Weights of a small autoregressive pixel model: batches of 128, trained on photos of plants, animals and fungi (iNaturalist).
Rows from block 5 of a small autoregressive pixel model, named by matrix and row number. Rows with one number belong to one neuron. Each number is 200 + 20 x the weight over its row's rms, rounded and kept within 0 to 999. All counts start at 0.
After each neuron's rows are labels from the 100 images, of 14976, where the neuron reaches its largest size: "responds to" is what is common among them. Only what is clearly more common there than usual is listed. The data: photos of plants, animals and fungi (iNaturalist). In brackets: how many of the 100.
# gate: MLP gate (model.blocks.5.mlp.gate.weight, 512x256), inputs 172-255
# fc1: MLP up (model.blocks.5.mlp.fc1.weight, 512x256), inputs 172-255
# fc2: MLP down (model.blocks.5.mlp.fc2.weight, 256x512, transposed), outputs 172-255

gate.126,206,176,164,226,199,191,209,193,219,190,203,217,153,176,186,181,174,219,236,212,198,228,215,163,187,170,213,212,241,197,194,224,201,188,173,213,213,230,248,243,226,205,209,197,194,222,171,193,198,175,228,177,200,207,204,191,215,269,209,172,202,198,216,199,154,182,219,186,214,184,167,187,223,199,203,175,195,186,234,183,206,219,179,172
fc1.126,199,206,181,198,184,204,203,214,194,208,189,229,183,230,202,211,185,175,194,181,180,200,244,193,188,205,175,212,213,195,186,218,185,199,217,231,189,178,149,212,169,173,219,209,206,217,228,193,206,197,200,205,192,183,241,217,178,201,205,184,189,220,198,230,204,215,199,187,196,218,206,201,177,191,177,206,222,217,179,205,157,169,227,176
fc2.126,233,200,220,213,240,187,197,192,175,205,233,235,234,178,223,218,197,192,241,215,187,189,190,155,189,166,178,222,220,208,227,184,200,198,202,211,171,189,244,204,217,223,207,225,211,201,205,187,234,185,201,216,175,228,204,223,229,225,184,212,213,190,192,167,168,194,199,204,230,195,203,196,203,213,200,200,216,157,224,196,256,211,179,189
responds to: class Insecta (59); order Lepidoptera (32)

gate.341,174,163,221,187,209,238,218,200,167,208,188,198,204,201,221,201,165,217,190,193,163,190,206,171,215,216,181,207,248,152,211,217,241,190,219,205,189,177,181,200,177,144,201,200,217,220,190,201,178,196,202,224,232,201,214,202,241,214,209,207,184,185,180,181,170,186,217,181,193,206,203,186,184,198,183,183,201,176,244,193,203,192,208,163
fc1.341,198,222,200,202,234,184,200,208,209,182,219,204,172,186,199,213,210,196,166,207,227,182,176,247,187,217,178,206,169,218,166,205,169,201,175,211,222,217,191,206,231,253,210,213,218,201,216,187,235,203,200,205,198,170,181,194,172,209,202,191,225,236,229,208,203,180,218,211,226,182,224,213,215,187,211,201,189,215,183,212,191,230,183,211
fc2.341,203,206,186,174,234,208,188,166,178,204,204,212,246,187,185,185,165,212,205,228,131,188,231,190,232,204,216,189,173,176,207,182,210,218,194,188,128,193,191,194,184,165,173,213,206,246,238,224,166,220,204,188,220,187,176,200,190,175,196,184,203,178,218,193,188,250,160,172,213,188,196,161,187,171,235,188,206,199,226,219,201,224,198,187
responds to: class Aves (87); order Charadriiformes (27)

gate.491,190,232,214,193,202,197,212,170,154,243,165,194,199,193,190,201,200,188,194,200,213,212,215,168,193,205,190,177,208,205,176,144,218,211,200,183,190,204,224,205,206,223,207,171,184,183,237,212,192,253,213,195,195,209,215,186,191,204,163,192,174,188,184,199,173,214,179,163,201,183,208,168,180,246,230,203,202,202,215,158,188,188,225,193
fc1.491,204,208,194,216,213,195,202,218,180,234,152,173,189,202,200,224,212,221,204,193,222,186,222,214,190,207,215,180,201,181,221,148,175,171,231,208,157,216,218,177,188,206,206,197,209,187,247,203,185,193,218,212,163,200,194,222,209,188,228,200,204,217,185,195,199,229,200,201,192,203,214,197,207,196,214,184,208,215,167,197,212,185,185,185
fc2.491,144,186,232,189,210,202,184,215,208,205,233,190,191,177,195,219,202,215,228,235,189,177,186,190,223,200,219,175,246,180,236,186,192,174,189,231,196,168,218,182,213,195,223,186,219,164,210,189,166,178,189,224,189,218,191,185,212,214,241,199,234,187,212,212,232,215,189,219,208,217,204,201,186,202,235,223,206,215,199,195,199,233,182,205
responds to: class Aves (98); phylum Chordata (98)

gate.7,200,206,178,257,196,212,202,203,249,188,230,192,235,183,194,217,219,209,189,212,226,211,203,178,192,218,194,213,208,184,182,176,204,181,160,238,182,195,190,219,213,228,195,236,198,195,189,221,185,217,206,263,201,199,218,219,185,179,165,194,219,194,229,192,191,204,202,202,187,217,207,179,227,198,252,206,213,192,193,229,197,187,183,198
fc1.7,204,211,203,181,222,168,194,222,195,199,191,221,210,190,235,223,212,198,181,242,212,220,215,145,158,194,198,202,195,238,192,203,197,194,220,190,196,223,214,186,193,197,206,175,182,179,188,198,209,197,183,206,222,164,166,212,164,197,185,234,184,228,236,219,182,240,195,189,171,209,214,174,199,205,168,180,184,187,184,180,207,204,195,188
fc2.7,222,195,186,250,209,204,201,192,211,185,232,187,202,209,170,186,178,208,179,171,198,173,223,176,193,199,166,215,206,187,217,220,202,220,192,227,225,202,179,212,187,209,198,231,207,197,234,225,215,202,202,227,212,225,218,196,184,234,209,211,252,189,194,205,200,216,192,196,196,209,194,193,174,219,236,185,199,189,199,179,203,179,180,211
responds to: class Insecta (59)

gate.167,207,181,205,224,184,179,177,214,176,208,161,204,246,184,210,248,236,169,198,215,176,160,202,201,204,215,212,184,231,215,200,228,210,233,160,194,202,167,164,214,211,230,186,184,228,226,194,198,161,231,193,212,211,198,202,229,213,216,213,201,210,212,214,214,216,186,174,227,198,195,204,195,183,217,194,166,199,246,194,183,218,190,209,196
fc1.167,202,170,210,203,207,204,215,197,198,198,204,185,196,208,209,200,187,193,164,183,196,223,211,204,187,214,199,170,179,163,181,156,209,174,233,209,238,181,202,170,179,212,204,227,232,212,189,204,192,223,184,212,218,190,183,199,190,196,188,213,217,207,198,213,198,243,190,189,176,184,218,206,225,206,157,204,229,220,230,188,174,171,246,180
fc2.167,218,225,243,231,228,172,176,243,191,174,198,165,230,183,207,207,200,179,196,215,234,211,208,218,187,179,184,220,164,183,208,177,207,194,204,206,180,222,193,217,209,206,186,180,186,208,185,188,177,183,239,211,205,177,205,172,184,195,205,171,194,202,192,213,214,225,226,185,254,205,204,206,183,206,174,225,183,199,196,211,211,197,206,234
responds to: class Aves (83)

gate.486,217,225,207,216,184,258,194,220,182,162,217,221,184,156,203,204,204,201,182,210,234,232,180,224,185,200,205,225,192,205,196,193,176,225,208,215,216,213,217,218,202,210,170,171,149,205,186,182,177,216,217,176,198,203,214,155,204,197,206,203,203,188,196,193,203,215,183,191,189,254,158,197,235,194,203,193,178,150,214,223,173,183,214,234
fc1.486,191,206,235,218,194,205,229,199,233,173,189,191,170,212,214,204,185,190,224,227,224,185,205,208,169,171,218,175,185,190,226,188,222,188,199,194,204,189,195,242,163,210,226,227,235,150,240,194,208,240,198,210,183,235,212,240,195,199,167,182,184,215,204,188,180,204,228,212,192,173,231,180,203,182,206,210,206,209,168,173,190,226,186,185
fc2.486,196,200,183,183,221,217,217,199,189,228,195,182,220,176,192,218,231,156,174,189,197,210,207,161,237,190,161,192,208,211,168,223,209,200,189,192,179,191,210,197,209,222,214,240,224,234,207,190,197,223,214,225,211,208,188,235,214,196,202,184,233,194,193,210,233,191,183,215,191,203,213,234,197,208,192,236,189,194,189,193,201,191,233,195
responds to: order Charadriiformes (26)

gate.455,214,191,190,197,188,214,225,197,198,219,237,180,176,216,234,170,230,195,195,194,164,193,211,177,216,223,146,211,172,197,224,201,207,179,190,204,187,190,189,176,202,197,162,207,215,197,201,231,209,193,185,181,220,180,207,177,144,222,184,225,206,218,213,222,223,189,183,200,198,233,202,201,228,214,200,187,200,196,180,176,199,212,188,207
fc1.455,192,188,182,208,188,191,180,225,200,224,219,203,188,225,165,197,216,214,203,218,216,178,202,181,202,179,205,216,205,197,194,177,175,203,214,181,206,220,204,203,198,190,216,213,179,215,209,202,178,198,196,183,204,204,203,217,200,199,235,180,167,183,232,222,210,206,208,235,185,209,223,174,148,201,220,151,180,169,176,211,168,229,219,225
fc2.455,209,145,174,191,175,169,223,214,218,202,197,197,180,223,183,174,195,208,197,204,219,159,190,192,185,200,197,221,199,191,220,201,214,158,204,201,190,181,200,247,215,211,215,214,202,171,228,199,169,219,207,172,215,198,215,225,176,208,221,171,206,192,220,186,194,232,209,173,199,228,206,212,213,214,203,210,213,240,198,199,204,205,217,211
responds to: phylum Arthropoda (77); class Insecta (75); order Lepidoptera (48)

gate.470,171,168,217,211,193,185,187,202,198,222,186,233,210,153,195,202,225,201,228,254,202,233,204,252,223,201,188,190,208,202,215,182,180,188,187,200,194,193,206,199,210,188,174,225,188,233,214,207,183,191,179,186,239,192,188,221,208,200,208,188,196,163,188,217,194,191,189,185,237,209,206,166,216,235,187,193,187,222,207,205,185,230,216,177
fc1.470,184,183,131,204,167,219,195,202,232,202,194,187,187,194,204,191,218,223,228,188,213,213,187,220,206,206,190,221,201,193,179,205,202,186,211,185,239,188,236,174,183,205,219,218,182,197,201,240,216,202,183,251,200,178,188,197,159,191,191,184,187,224,262,199,202,228,156,188,226,192,208,196,216,200,194,171,197,133,188,218,194,179,162,162
fc2.470,216,244,179,201,192,229,204,175,231,202,185,173,195,210,189,221,200,190,202,217,235,204,212,273,193,213,227,175,207,191,163,206,229,222,232,183,205,203,201,168,194,195,208,209,194,220,180,168,187,190,216,218,197,219,221,214,196,214,207,218,200,199,187,219,201,200,193,207,189,187,194,191,189,169,212,206,204,206,187,210,205,233,191,202
responds to: phylum Tracheophyta (25); kingdom Plantae (25)

gate.114,205,204,182,201,221,202,188,187,213,201,181,201,193,227,192,168,221,207,229,177,219,177,190,191,190,220,169,184,169,207,265,176,223,229,220,208,177,169,213,200,219,174,181,203,199,205,185,168,187,207,182,208,175,242,179,209,199,202,224,210,211,188,182,207,204,186,194,215,227,192,211,185,196,233,198,182,184,215,232,150,178,216,182,191
fc1.114,178,194,198,206,210,182,203,207,190,211,213,194,188,199,207,203,196,201,182,188,189,207,189,207,180,212,193,216,168,209,206,220,167,199,221,180,217,166,203,205,232,185,175,234,236,199,170,201,151,214,204,212,223,218,186,205,198,195,225,190,195,218,196,220,204,203,195,162,204,238,201,209,197,209,214,185,176,221,234,169,188,206,207,198
fc2.114,204,210,194,181,212,197,180,204,215,193,179,180,187,213,199,206,201,196,191,197,219,187,210,145,201,183,195,204,180,233,178,204,188,170,221,186,232,194,234,216,175,213,195,250,208,190,194,216,221,166,191,246,185,205,208,192,192,185,214,230,211,203,230,207,195,202,228,184,197,197,208,204,201,194,176,190,207,179,191,198,203,196,231,219
responds to: order Charadriiformes (25)

gate.94,195,236,200,200,199,195,193,194,203,194,194,190,205,183,217,180,204,199,192,166,197,196,185,184,233,239,201,154,185,212,204,203,236,209,187,200,173,238,204,182,188,208,198,193,194,222,202,180,167,242,174,213,225,192,193,191,192,232,217,207,243,170,215,180,208,168,191,168,182,214,205,220,196,218,215,200,265,204,161,192,163,165,193,170
fc1.94,203,211,166,216,250,233,192,189,174,202,224,258,174,203,188,204,206,218,225,200,212,201,200,226,203,197,193,234,241,186,186,206,169,224,231,202,222,171,202,220,171,196,179,242,225,212,213,188,218,164,253,175,204,216,201,215,188,220,185,253,194,216,203,204,222,208,187,232,181,191,187,204,189,182,173,210,174,193,202,183,226,203,192,205
fc2.94,202,195,206,213,208,183,197,147,209,210,158,216,202,222,194,199,213,203,185,184,200,202,200,166,224,203,198,204,157,203,183,204,210,184,212,227,186,240,200,177,211,193,204,185,212,194,196,146,224,200,181,171,265,246,193,209,175,190,196,224,180,186,190,190,172,204,185,224,172,176,166,194,181,191,186,185,232,241,186,222,193,211,221,171
responds to: phylum Arthropoda (60); order Lepidoptera (46)

gate.13,197,175,203,190,212,182,165,182,227,213,205,188,213,220,197,186,228,165,205,215,199,190,191,222,198,185,213,221,177,164,202,194,231,161,206,202,182,182,232,183,183,187,196,244,188,206,180,206,237,211,214,194,209,182,202,207,181,188,251,224,217,205,205,225,210,173,219,187,205,219,215,221,183,213,235,159,215,177,238,150,203,177,215,220
fc1.13,194,213,226,180,208,214,163,184,178,225,189,186,216,187,197,250,200,192,186,200,177,215,153,194,192,186,226,225,192,169,198,205,188,235,157,204,199,192,187,208,225,184,188,185,193,197,196,172,217,255,232,200,193,208,209,154,172,205,172,196,188,185,186,203,197,187,253,191,247,218,231,196,212,211,173,204,192,235,202,212,186,175,223,219
fc2.13,171,203,197,196,209,235,198,200,186,207,202,241,175,191,187,193,231,212,199,181,132,206,205,173,210,186,212,205,220,192,190,198,200,193,224,191,192,192,215,206,170,220,220,188,202,173,174,185,189,205,199,189,186,187,201,199,221,205,183,206,203,190,221,198,198,178,171,214,215,169,157,181,220,221,200,168,178,188,253,179,205,179,188,151
responds to: phylum Arthropoda (62); class Insecta (61)

gate.444,198,195,210,182,182,209,203,168,201,201,159,203,229,169,242,202,205,198,211,225,227,229,189,201,170,198,170,138,242,201,249,198,155,218,179,204,212,196,226,204,211,187,176,214,193,222,205,207,200,212,184,188,210,178,200,202,218,216,213,209,176,243,186,210,187,181,208,204,200,181,219,231,187,173,189,186,197,231,232,180,171,198,197,152
fc1.444,202,205,185,206,214,182,205,175,205,161,212,147,227,201,233,188,226,201,216,227,211,191,204,206,248,206,198,212,184,186,180,201,221,198,199,184,194,211,185,157,205,174,223,215,193,185,192,218,196,204,203,192,213,204,200,217,201,200,211,209,213,191,213,226,249,202,174,211,198,145,187,206,227,187,215,244,218,179,208,187,226,191,200,189
fc2.444,209,205,193,208,178,190,206,213,193,250,209,193,183,153,188,185,202,201,176,180,183,218,198,209,183,194,211,200,210,230,202,221,206,187,204,176,231,191,213,212,173,250,194,182,193,180,210,152,217,233,202,197,216,202,187,193,198,184,228,196,203,217,185,204,160,162,216,191,197,239,223,208,158,210,170,197,236,228,166,239,196,211,195,208
responds to: phylum Tracheophyta (25); kingdom Plantae (25)

gate.344,236,184,179,222,190,155,236,229,178,200,191,205,188,225,198,210,224,246,194,206,203,205,186,205,174,204,230,215,234,194,191,255,207,172,196,181,185,192,201,183,182,188,183,203,183,205,209,182,188,214,199,194,219,209,233,178,220,227,192,173,189,207,214,225,208,182,169,162,171,185,214,260,230,209,216,215,206,225,190,213,199,182,210,186
fc1.344,179,227,188,190,197,192,215,231,230,213,209,194,233,220,198,203,177,204,198,218,209,164,209,203,212,199,183,213,223,176,213,199,199,176,207,211,182,212,215,200,194,221,219,206,209,195,184,214,198,190,174,212,213,224,188,183,193,225,159,218,215,221,237,220,216,217,216,224,197,194,205,184,207,172,194,203,199,218,215,150,184,214,214,195
fc2.344,185,178,194,163,211,237,196,197,227,196,191,215,205,219,201,215,188,224,227,157,234,222,184,200,188,177,148,191,205,199,179,197,195,174,191,198,208,179,228,232,193,221,184,198,215,187,221,219,189,196,197,220,205,200,170,183,189,162,226,188,186,193,194,186,211,245,193,226,169,206,186,171,204,197,221,179,209,196,202,202,198,205,178,193
responds to: order Charadriiformes (30)

gate.489,176,192,220,213,190,231,176,179,186,209,191,222,191,199,231,213,217,207,243,210,176,198,228,226,191,204,201,199,244,176,207,180,219,176,196,201,187,201,204,218,214,217,190,199,211,183,204,249,173,178,227,179,195,198,227,167,173,186,221,211,198,171,163,210,166,180,259,200,226,203,205,203,199,183,160,182,208,236,202,204,238,214,171,200
fc1.489,189,219,223,177,212,229,210,244,202,194,172,194,203,159,198,215,218,241,214,196,212,168,226,202,158,223,182,169,203,137,186,200,205,176,212,246,181,180,225,213,188,232,201,163,212,201,199,218,196,204,169,185,192,168,203,194,223,200,215,184,158,205,157,173,194,207,241,196,239,190,202,187,212,196,193,211,166,187,193,225,217,195,185,202
fc2.489,212,201,212,217,229,222,197,215,179,210,194,197,212,193,195,224,159,207,185,214,194,230,210,209,194,179,163,223,174,220,216,210,194,226,190,161,199,190,201,183,205,212,165,187,204,223,196,182,206,191,212,181,206,218,196,236,191,178,201,192,206,198,200,199,201,206,187,211,200,193,211,197,229,200,209,167,191,203,145,204,219,205,235,182
responds to: phylum Arthropoda (67); class Insecta (64)

gate.292,177,201,182,194,207,250,199,197,187,188,190,222,201,164,205,172,222,223,224,164,205,196,210,247,232,206,180,219,246,210,228,205,185,220,193,229,209,164,207,211,165,185,183,164,213,229,199,246,156,186,210,196,188,213,205,191,199,208,176,168,211,204,185,191,211,199,175,197,196,179,201,213,184,217,200,220,167,196,224,201,193,194,182,160
fc1.292,241,198,208,201,216,160,184,221,175,198,211,184,199,201,205,233,239,204,210,214,180,180,167,206,212,232,199,194,203,211,199,204,155,217,218,232,192,211,189,199,197,204,192,210,203,141,221,191,231,176,185,193,188,213,198,211,193,217,168,196,204,203,192,195,205,220,187,213,213,191,221,212,182,211,243,216,199,209,210,198,179,161,203,234
fc2.292,220,205,227,220,179,183,187,212,238,171,208,191,204,239,222,213,177,193,184,185,193,204,179,189,177,207,189,231,205,203,215,170,186,212,208,174,196,244,231,221,190,189,238,189,228,195,214,193,192,191,180,168,212,162,207,190,192,198,152,216,180,223,197,221,204,203,183,184,197,179,179,247,206,204,201,198,162,189,187,171,193,190,267,187
responds to: order Charadriiformes (29)

gate.308,215,192,218,209,174,203,246,191,153,186,228,185,195,179,207,207,190,168,177,204,207,188,190,233,184,183,196,195,217,221,155,185,197,192,217,179,213,207,200,202,223,202,210,180,243,209,237,219,206,212,191,182,212,214,210,229,192,216,240,226,228,175,203,193,215,198,190,243,198,235,214,218,196,195,208,221,227,210,201,171,184,203,230,224
fc1.308,216,247,183,199,197,192,190,226,228,198,185,188,179,167,157,214,223,253,226,189,205,198,185,198,197,213,205,229,164,196,212,187,203,208,168,227,167,198,228,213,202,188,188,189,185,201,203,173,186,162,196,220,206,208,214,176,232,179,205,194,165,194,205,220,197,207,207,196,205,184,204,205,241,145,203,162,210,200,210,224,210,199,204,186
fc2.308,225,178,216,205,190,185,175,219,175,226,167,185,192,221,207,190,161,202,188,178,179,188,173,190,164,200,199,198,191,205,202,181,186,193,186,201,204,207,215,220,221,218,209,216,196,230,145,172,212,189,203,214,174,230,170,235,219,215,203,178,198,207,222,189,211,165,163,193,197,206,228,203,180,221,251,200,196,205,199,211,204,217,229,207
responds to: order Charadriiformes (30)

gate.257,193,227,204,229,183,174,187,234,198,193,166,223,208,202,204,172,202,210,184,188,207,206,186,236,172,233,203,180,203,185,252,235,195,175,195,189,222,186,184,215,195,202,206,180,207,199,201,196,191,207,210,224,214,199,229,192,142,205,187,154,200,188,211,220,206,179,206,179,189,214,222,200,214,183,202,192,207,204,168,209,182,230,215,229
fc1.257,204,242,177,212,214,163,196,197,222,200,214,205,228,173,179,143,196,206,185,195,201,191,163,230,161,207,203,179,195,209,205,175,190,210,209,198,210,180,193,204,204,203,231,162,171,188,183,206,185,227,190,174,177,173,219,197,203,221,229,189,184,214,186,205,207,167,198,215,223,220,207,235,188,193,178,182,182,223,195,194,204,186,227,185
fc2.257,176,224,204,184,158,196,148,218,189,190,205,167,189,213,195,231,207,201,203,170,191,209,188,195,224,207,180,217,214,185,227,199,177,197,154,213,159,212,189,210,257,196,190,227,200,236,155,189,193,185,236,210,179,179,186,233,201,191,192,182,221,224,216,210,195,194,190,202,166,210,198,232,188,199,209,204,206,195,190,174,180,182,183,228
responds to: class Aves (95); phylum Chordata (95); order Passeriformes (73)

gate.222,232,239,177,192,221,217,192,170,214,179,197,233,174,179,202,155,209,201,170,220,195,151,193,177,230,208,208,196,232,207,188,215,188,182,206,221,228,225,232,191,190,184,190,220,178,181,144,216,212,223,202,246,168,184,202,209,174,190,173,205,196,189,241,198,182,201,207,234,185,209,206,207,222,191,158,184,215,175,221,207,184,181,210,207
fc1.222,214,167,204,146,217,218,205,197,191,206,200,201,209,194,199,196,243,175,168,181,201,191,218,178,218,190,207,222,204,204,204,162,172,202,193,265,175,240,203,226,209,257,216,201,217,209,182,179,238,184,198,205,200,205,189,205,185,197,187,182,252,191,204,185,200,195,212,213,206,181,153,200,197,213,204,176,220,182,208,215,152,214,165,253
fc2.222,221,159,230,198,201,175,212,197,197,212,167,208,162,223,199,219,181,209,177,230,192,195,208,229,231,203,217,227,206,243,187,187,194,187,194,185,209,231,224,168,236,209,191,186,185,249,218,210,244,199,205,197,239,171,174,190,185,175,195,178,224,195,201,194,203,216,203,196,187,141,189,209,179,188,230,201,191,179,200,194,175,150,204,252
responds to: phylum Tracheophyta (39); kingdom Plantae (39)

gate.82,215,207,211,188,203,214,205,196,191,206,211,186,234,198,218,205,170,193,214,208,188,235,183,181,155,185,214,185,208,210,177,188,177,181,218,202,212,202,201,211,186,205,184,204,207,225,203,185,226,211,195,174,236,170,189,220,195,201,205,186,191,207,205,157,201,198,205,200,200,177,199,252,223,184,179,198,219,213,168,190,236,250,192,159
fc1.82,220,218,218,169,206,207,169,205,189,220,193,194,197,207,192,185,194,190,225,202,205,252,179,227,204,217,220,177,188,191,166,215,195,247,228,185,224,208,202,228,204,190,189,187,219,189,193,251,197,183,193,226,208,198,203,257,194,194,214,187,224,186,176,191,254,210,210,217,217,182,200,216,235,197,188,184,223,199,199,193,207,212,183,200
fc2.82,180,228,224,189,173,161,166,173,218,211,167,197,166,227,212,216,203,217,192,170,188,219,207,173,197,196,183,201,186,202,205,213,206,148,214,201,160,194,200,200,169,203,192,214,210,191,189,185,210,181,219,220,137,238,175,179,222,231,230,206,188,222,194,223,204,207,200,211,189,192,192,197,187,182,224,199,198,210,196,211,164,176,209,220
responds to: phylum Tracheophyta (49); kingdom Plantae (49); class Magnoliopsida (45)

gate.311,225,221,174,192,216,208,192,210,210,203,179,199,170,184,193,181,236,190,208,167,205,218,219,210,206,177,165,212,211,227,205,207,213,213,212,214,207,212,177,208,178,193,181,213,211,175,203,202,158,234,201,179,226,163,203,186,240,187,214,207,188,168,212,187,203,214,161,162,154,206,180,185,179,175,250,207,194,197,246,200,172,214,211,210
fc1.311,210,187,190,204,175,184,195,181,197,229,216,202,215,224,209,193,218,160,180,205,229,180,173,208,196,183,171,225,233,187,200,172,229,211,256,205,187,189,210,183,234,171,190,189,204,205,183,248,222,208,210,216,251,202,201,221,199,207,203,189,208,192,223,207,197,188,184,224,180,232,202,203,209,181,207,191,213,206,201,200,183,179,194,184
fc2.311,245,147,176,228,204,180,218,179,202,188,208,204,167,205,183,166,159,203,158,202,205,200,183,221,196,230,214,172,204,217,180,226,203,201,219,202,244,166,164,207,197,209,206,194,175,191,181,217,238,205,225,186,165,213,203,187,200,212,204,184,179,191,223,179,192,216,191,190,174,239,188,231,189,189,184,241,211,182,203,173,192,198,198,227
responds to: phylum Arthropoda (89); class Insecta (86)

gate.325,229,192,185,218,196,220,194,197,210,224,204,206,201,198,203,223,217,192,230,187,192,190,188,183,180,177,208,192,199,204,182,186,208,167,205,179,193,209,191,182,223,204,227,245,176,172,185,223,183,222,207,213,207,220,201,214,197,216,202,196,190,223,203,215,199,162,204,209,189,240,190,194,177,227,191,196,209,224,175,201,206,214,210,221
fc1.325,215,168,223,182,206,200,245,210,188,214,175,176,205,205,204,226,194,186,220,190,183,192,212,153,201,187,187,186,184,198,206,229,201,206,189,192,197,206,192,211,208,191,216,221,181,175,200,240,213,205,185,221,192,196,201,217,227,195,180,197,184,197,189,210,198,272,227,217,195,203,185,173,204,223,189,198,219,194,184,223,187,203,203,194
fc2.325,167,170,211,218,196,204,196,222,195,240,208,208,197,216,197,224,210,210,199,166,212,197,191,203,207,243,205,243,220,201,209,184,187,207,179,228,246,221,220,198,199,173,204,203,207,188,190,201,223,196,229,160,189,220,204,172,224,182,171,194,155,209,181,170,185,215,201,179,221,177,235,175,198,237,204,250,196,194,217,132,213,217,195,201
responds to: phylum Arthropoda (66); class Insecta (64); order Lepidoptera (32)

gate.49,190,191,216,200,175,210,183,179,227,198,205,222,196,202,195,205,212,210,191,186,227,224,201,193,226,214,183,201,218,168,212,182,158,230,219,223,200,177,243,199,225,192,192,237,231,208,242,194,199,197,174,192,220,190,221,185,182,196,221,201,209,210,200,201,198,167,151,210,180,226,169,214,195,189,202,223,228,223,220,190,213,211,221,230
fc1.49,195,194,195,205,236,181,215,153,182,210,204,214,194,194,194,202,205,227,177,181,240,233,207,199,207,207,229,232,224,211,160,194,200,207,209,145,208,186,244,174,172,202,211,177,214,183,179,221,202,214,246,179,185,177,219,217,212,213,182,209,164,206,227,189,207,250,217,197,196,181,205,235,216,185,198,195,187,249,177,228,214,207,221,219
fc2.49,191,174,170,179,196,170,181,204,214,164,182,205,191,196,178,208,198,204,235,155,217,220,207,208,194,189,181,184,219,184,194,198,202,170,207,222,190,181,185,223,196,205,213,190,200,224,227,209,198,183,179,189,185,223,189,186,182,201,217,195,211,180,197,172,191,207,194,169,218,186,200,204,208,239,201,177,197,202,221,197,256,225,197,213
responds to: class Aves (86)

gate.272,174,188,231,206,192,205,189,172,207,210,193,176,207,198,183,212,191,182,204,197,168,219,194,161,187,151,212,174,202,195,160,194,190,138,190,239,191,160,149,173,161,226,169,184,218,205,198,188,191,163,202,208,222,193,160,207,197,186,204,203,176,198,166,200,190,166,194,208,181,176,194,229,189,182,202,195,214,202,197,180,230,205,187,239
fc1.272,215,165,178,191,205,173,235,230,222,222,170,222,171,199,238,204,190,201,220,178,203,211,181,220,232,214,224,241,221,195,209,234,190,232,192,225,182,209,232,215,160,160,204,202,212,188,191,184,226,200,213,173,206,188,239,200,192,197,177,169,198,217,216,201,188,185,202,185,203,222,215,240,202,175,189,201,179,197,183,209,233,200,237,156
fc2.272,206,208,184,175,199,209,121,195,211,213,196,202,227,212,146,206,231,215,192,165,231,167,180,193,187,160,196,185,165,194,222,198,217,178,215,191,196,206,185,230,192,253,216,180,193,195,217,196,190,210,199,192,184,189,206,218,231,203,199,203,218,188,182,199,211,193,180,175,190,224,209,216,178,169,207,189,198,180,188,201,223,203,205,211
responds to: phylum Tracheophyta (27); kingdom Plantae (27); class Magnoliopsida (26)

gate.334,199,195,173,190,170,186,225,171,219,212,213,162,211,213,214,189,164,198,208,191,210,195,235,147,213,169,195,209,185,197,244,195,176,214,188,237,198,197,173,222,214,193,177,186,188,205,184,183,189,216,169,174,216,197,191,168,201,192,166,217,217,202,208,190,188,182,200,221,180,200,190,196,188,189,209,222,226,188,175,169,223,185,187,213
fc1.334,202,186,180,195,200,194,199,198,206,228,207,222,185,229,205,210,191,223,218,190,185,185,209,207,240,180,191,182,227,194,242,205,199,231,231,182,199,181,154,191,226,219,215,194,222,195,152,183,184,208,204,184,217,188,198,201,203,192,202,221,199,214,201,192,181,181,187,223,227,220,185,198,210,183,190,188,185,213,160,163,226,177,216,212
fc2.334,192,206,204,201,215,180,192,196,201,156,153,235,220,207,229,200,243,192,177,218,184,193,205,201,218,222,231,183,197,203,165,209,200,221,200,211,210,222,223,194,171,201,217,258,192,210,236,230,209,186,202,239,178,172,173,182,204,199,237,186,190,179,211,195,182,199,187,196,180,215,218,162,221,213,202,204,193,241,182,197,194,217,197,220
responds to: phylum Tracheophyta (29); kingdom Plantae (29); class Magnoliopsida (27)

gate.296,229,221,211,211,167,217,182,190,178,201,204,234,221,211,188,218,228,181,209,177,155,163,182,197,192,205,208,204,217,227,226,166,216,210,176,191,183,196,191,248,184,200,215,236,205,171,187,229,199,200,180,212,195,198,230,189,185,220,216,200,182,220,178,212,206,190,220,216,201,186,198,188,200,177,211,211,177,212,222,187,193,223,198,235
fc1.296,211,196,210,188,205,184,189,242,187,210,195,186,211,184,166,217,174,190,213,177,190,185,216,192,198,219,190,219,174,223,223,137,198,200,204,197,213,195,125,219,193,164,225,194,250,201,187,196,176,215,194,244,214,206,224,226,223,189,237,200,203,178,197,201,210,219,211,218,203,209,208,207,214,191,204,217,234,209,201,175,238,199,196,209
fc2.296,212,205,199,165,199,192,183,213,218,221,196,199,197,184,207,148,185,230,217,211,212,180,199,203,207,182,190,179,198,205,185,198,196,169,214,215,217,190,193,189,171,197,216,209,249,238,191,198,198,229,170,210,187,208,283,234,182,209,188,220,211,210,208,171,217,159,222,206,210,175,192,199,220,217,182,199,224,219,191,212,209,185,197,212
responds to: class Aves (95); order Anseriformes (34); family: Anatidae (34); order: Charadriiformes (33)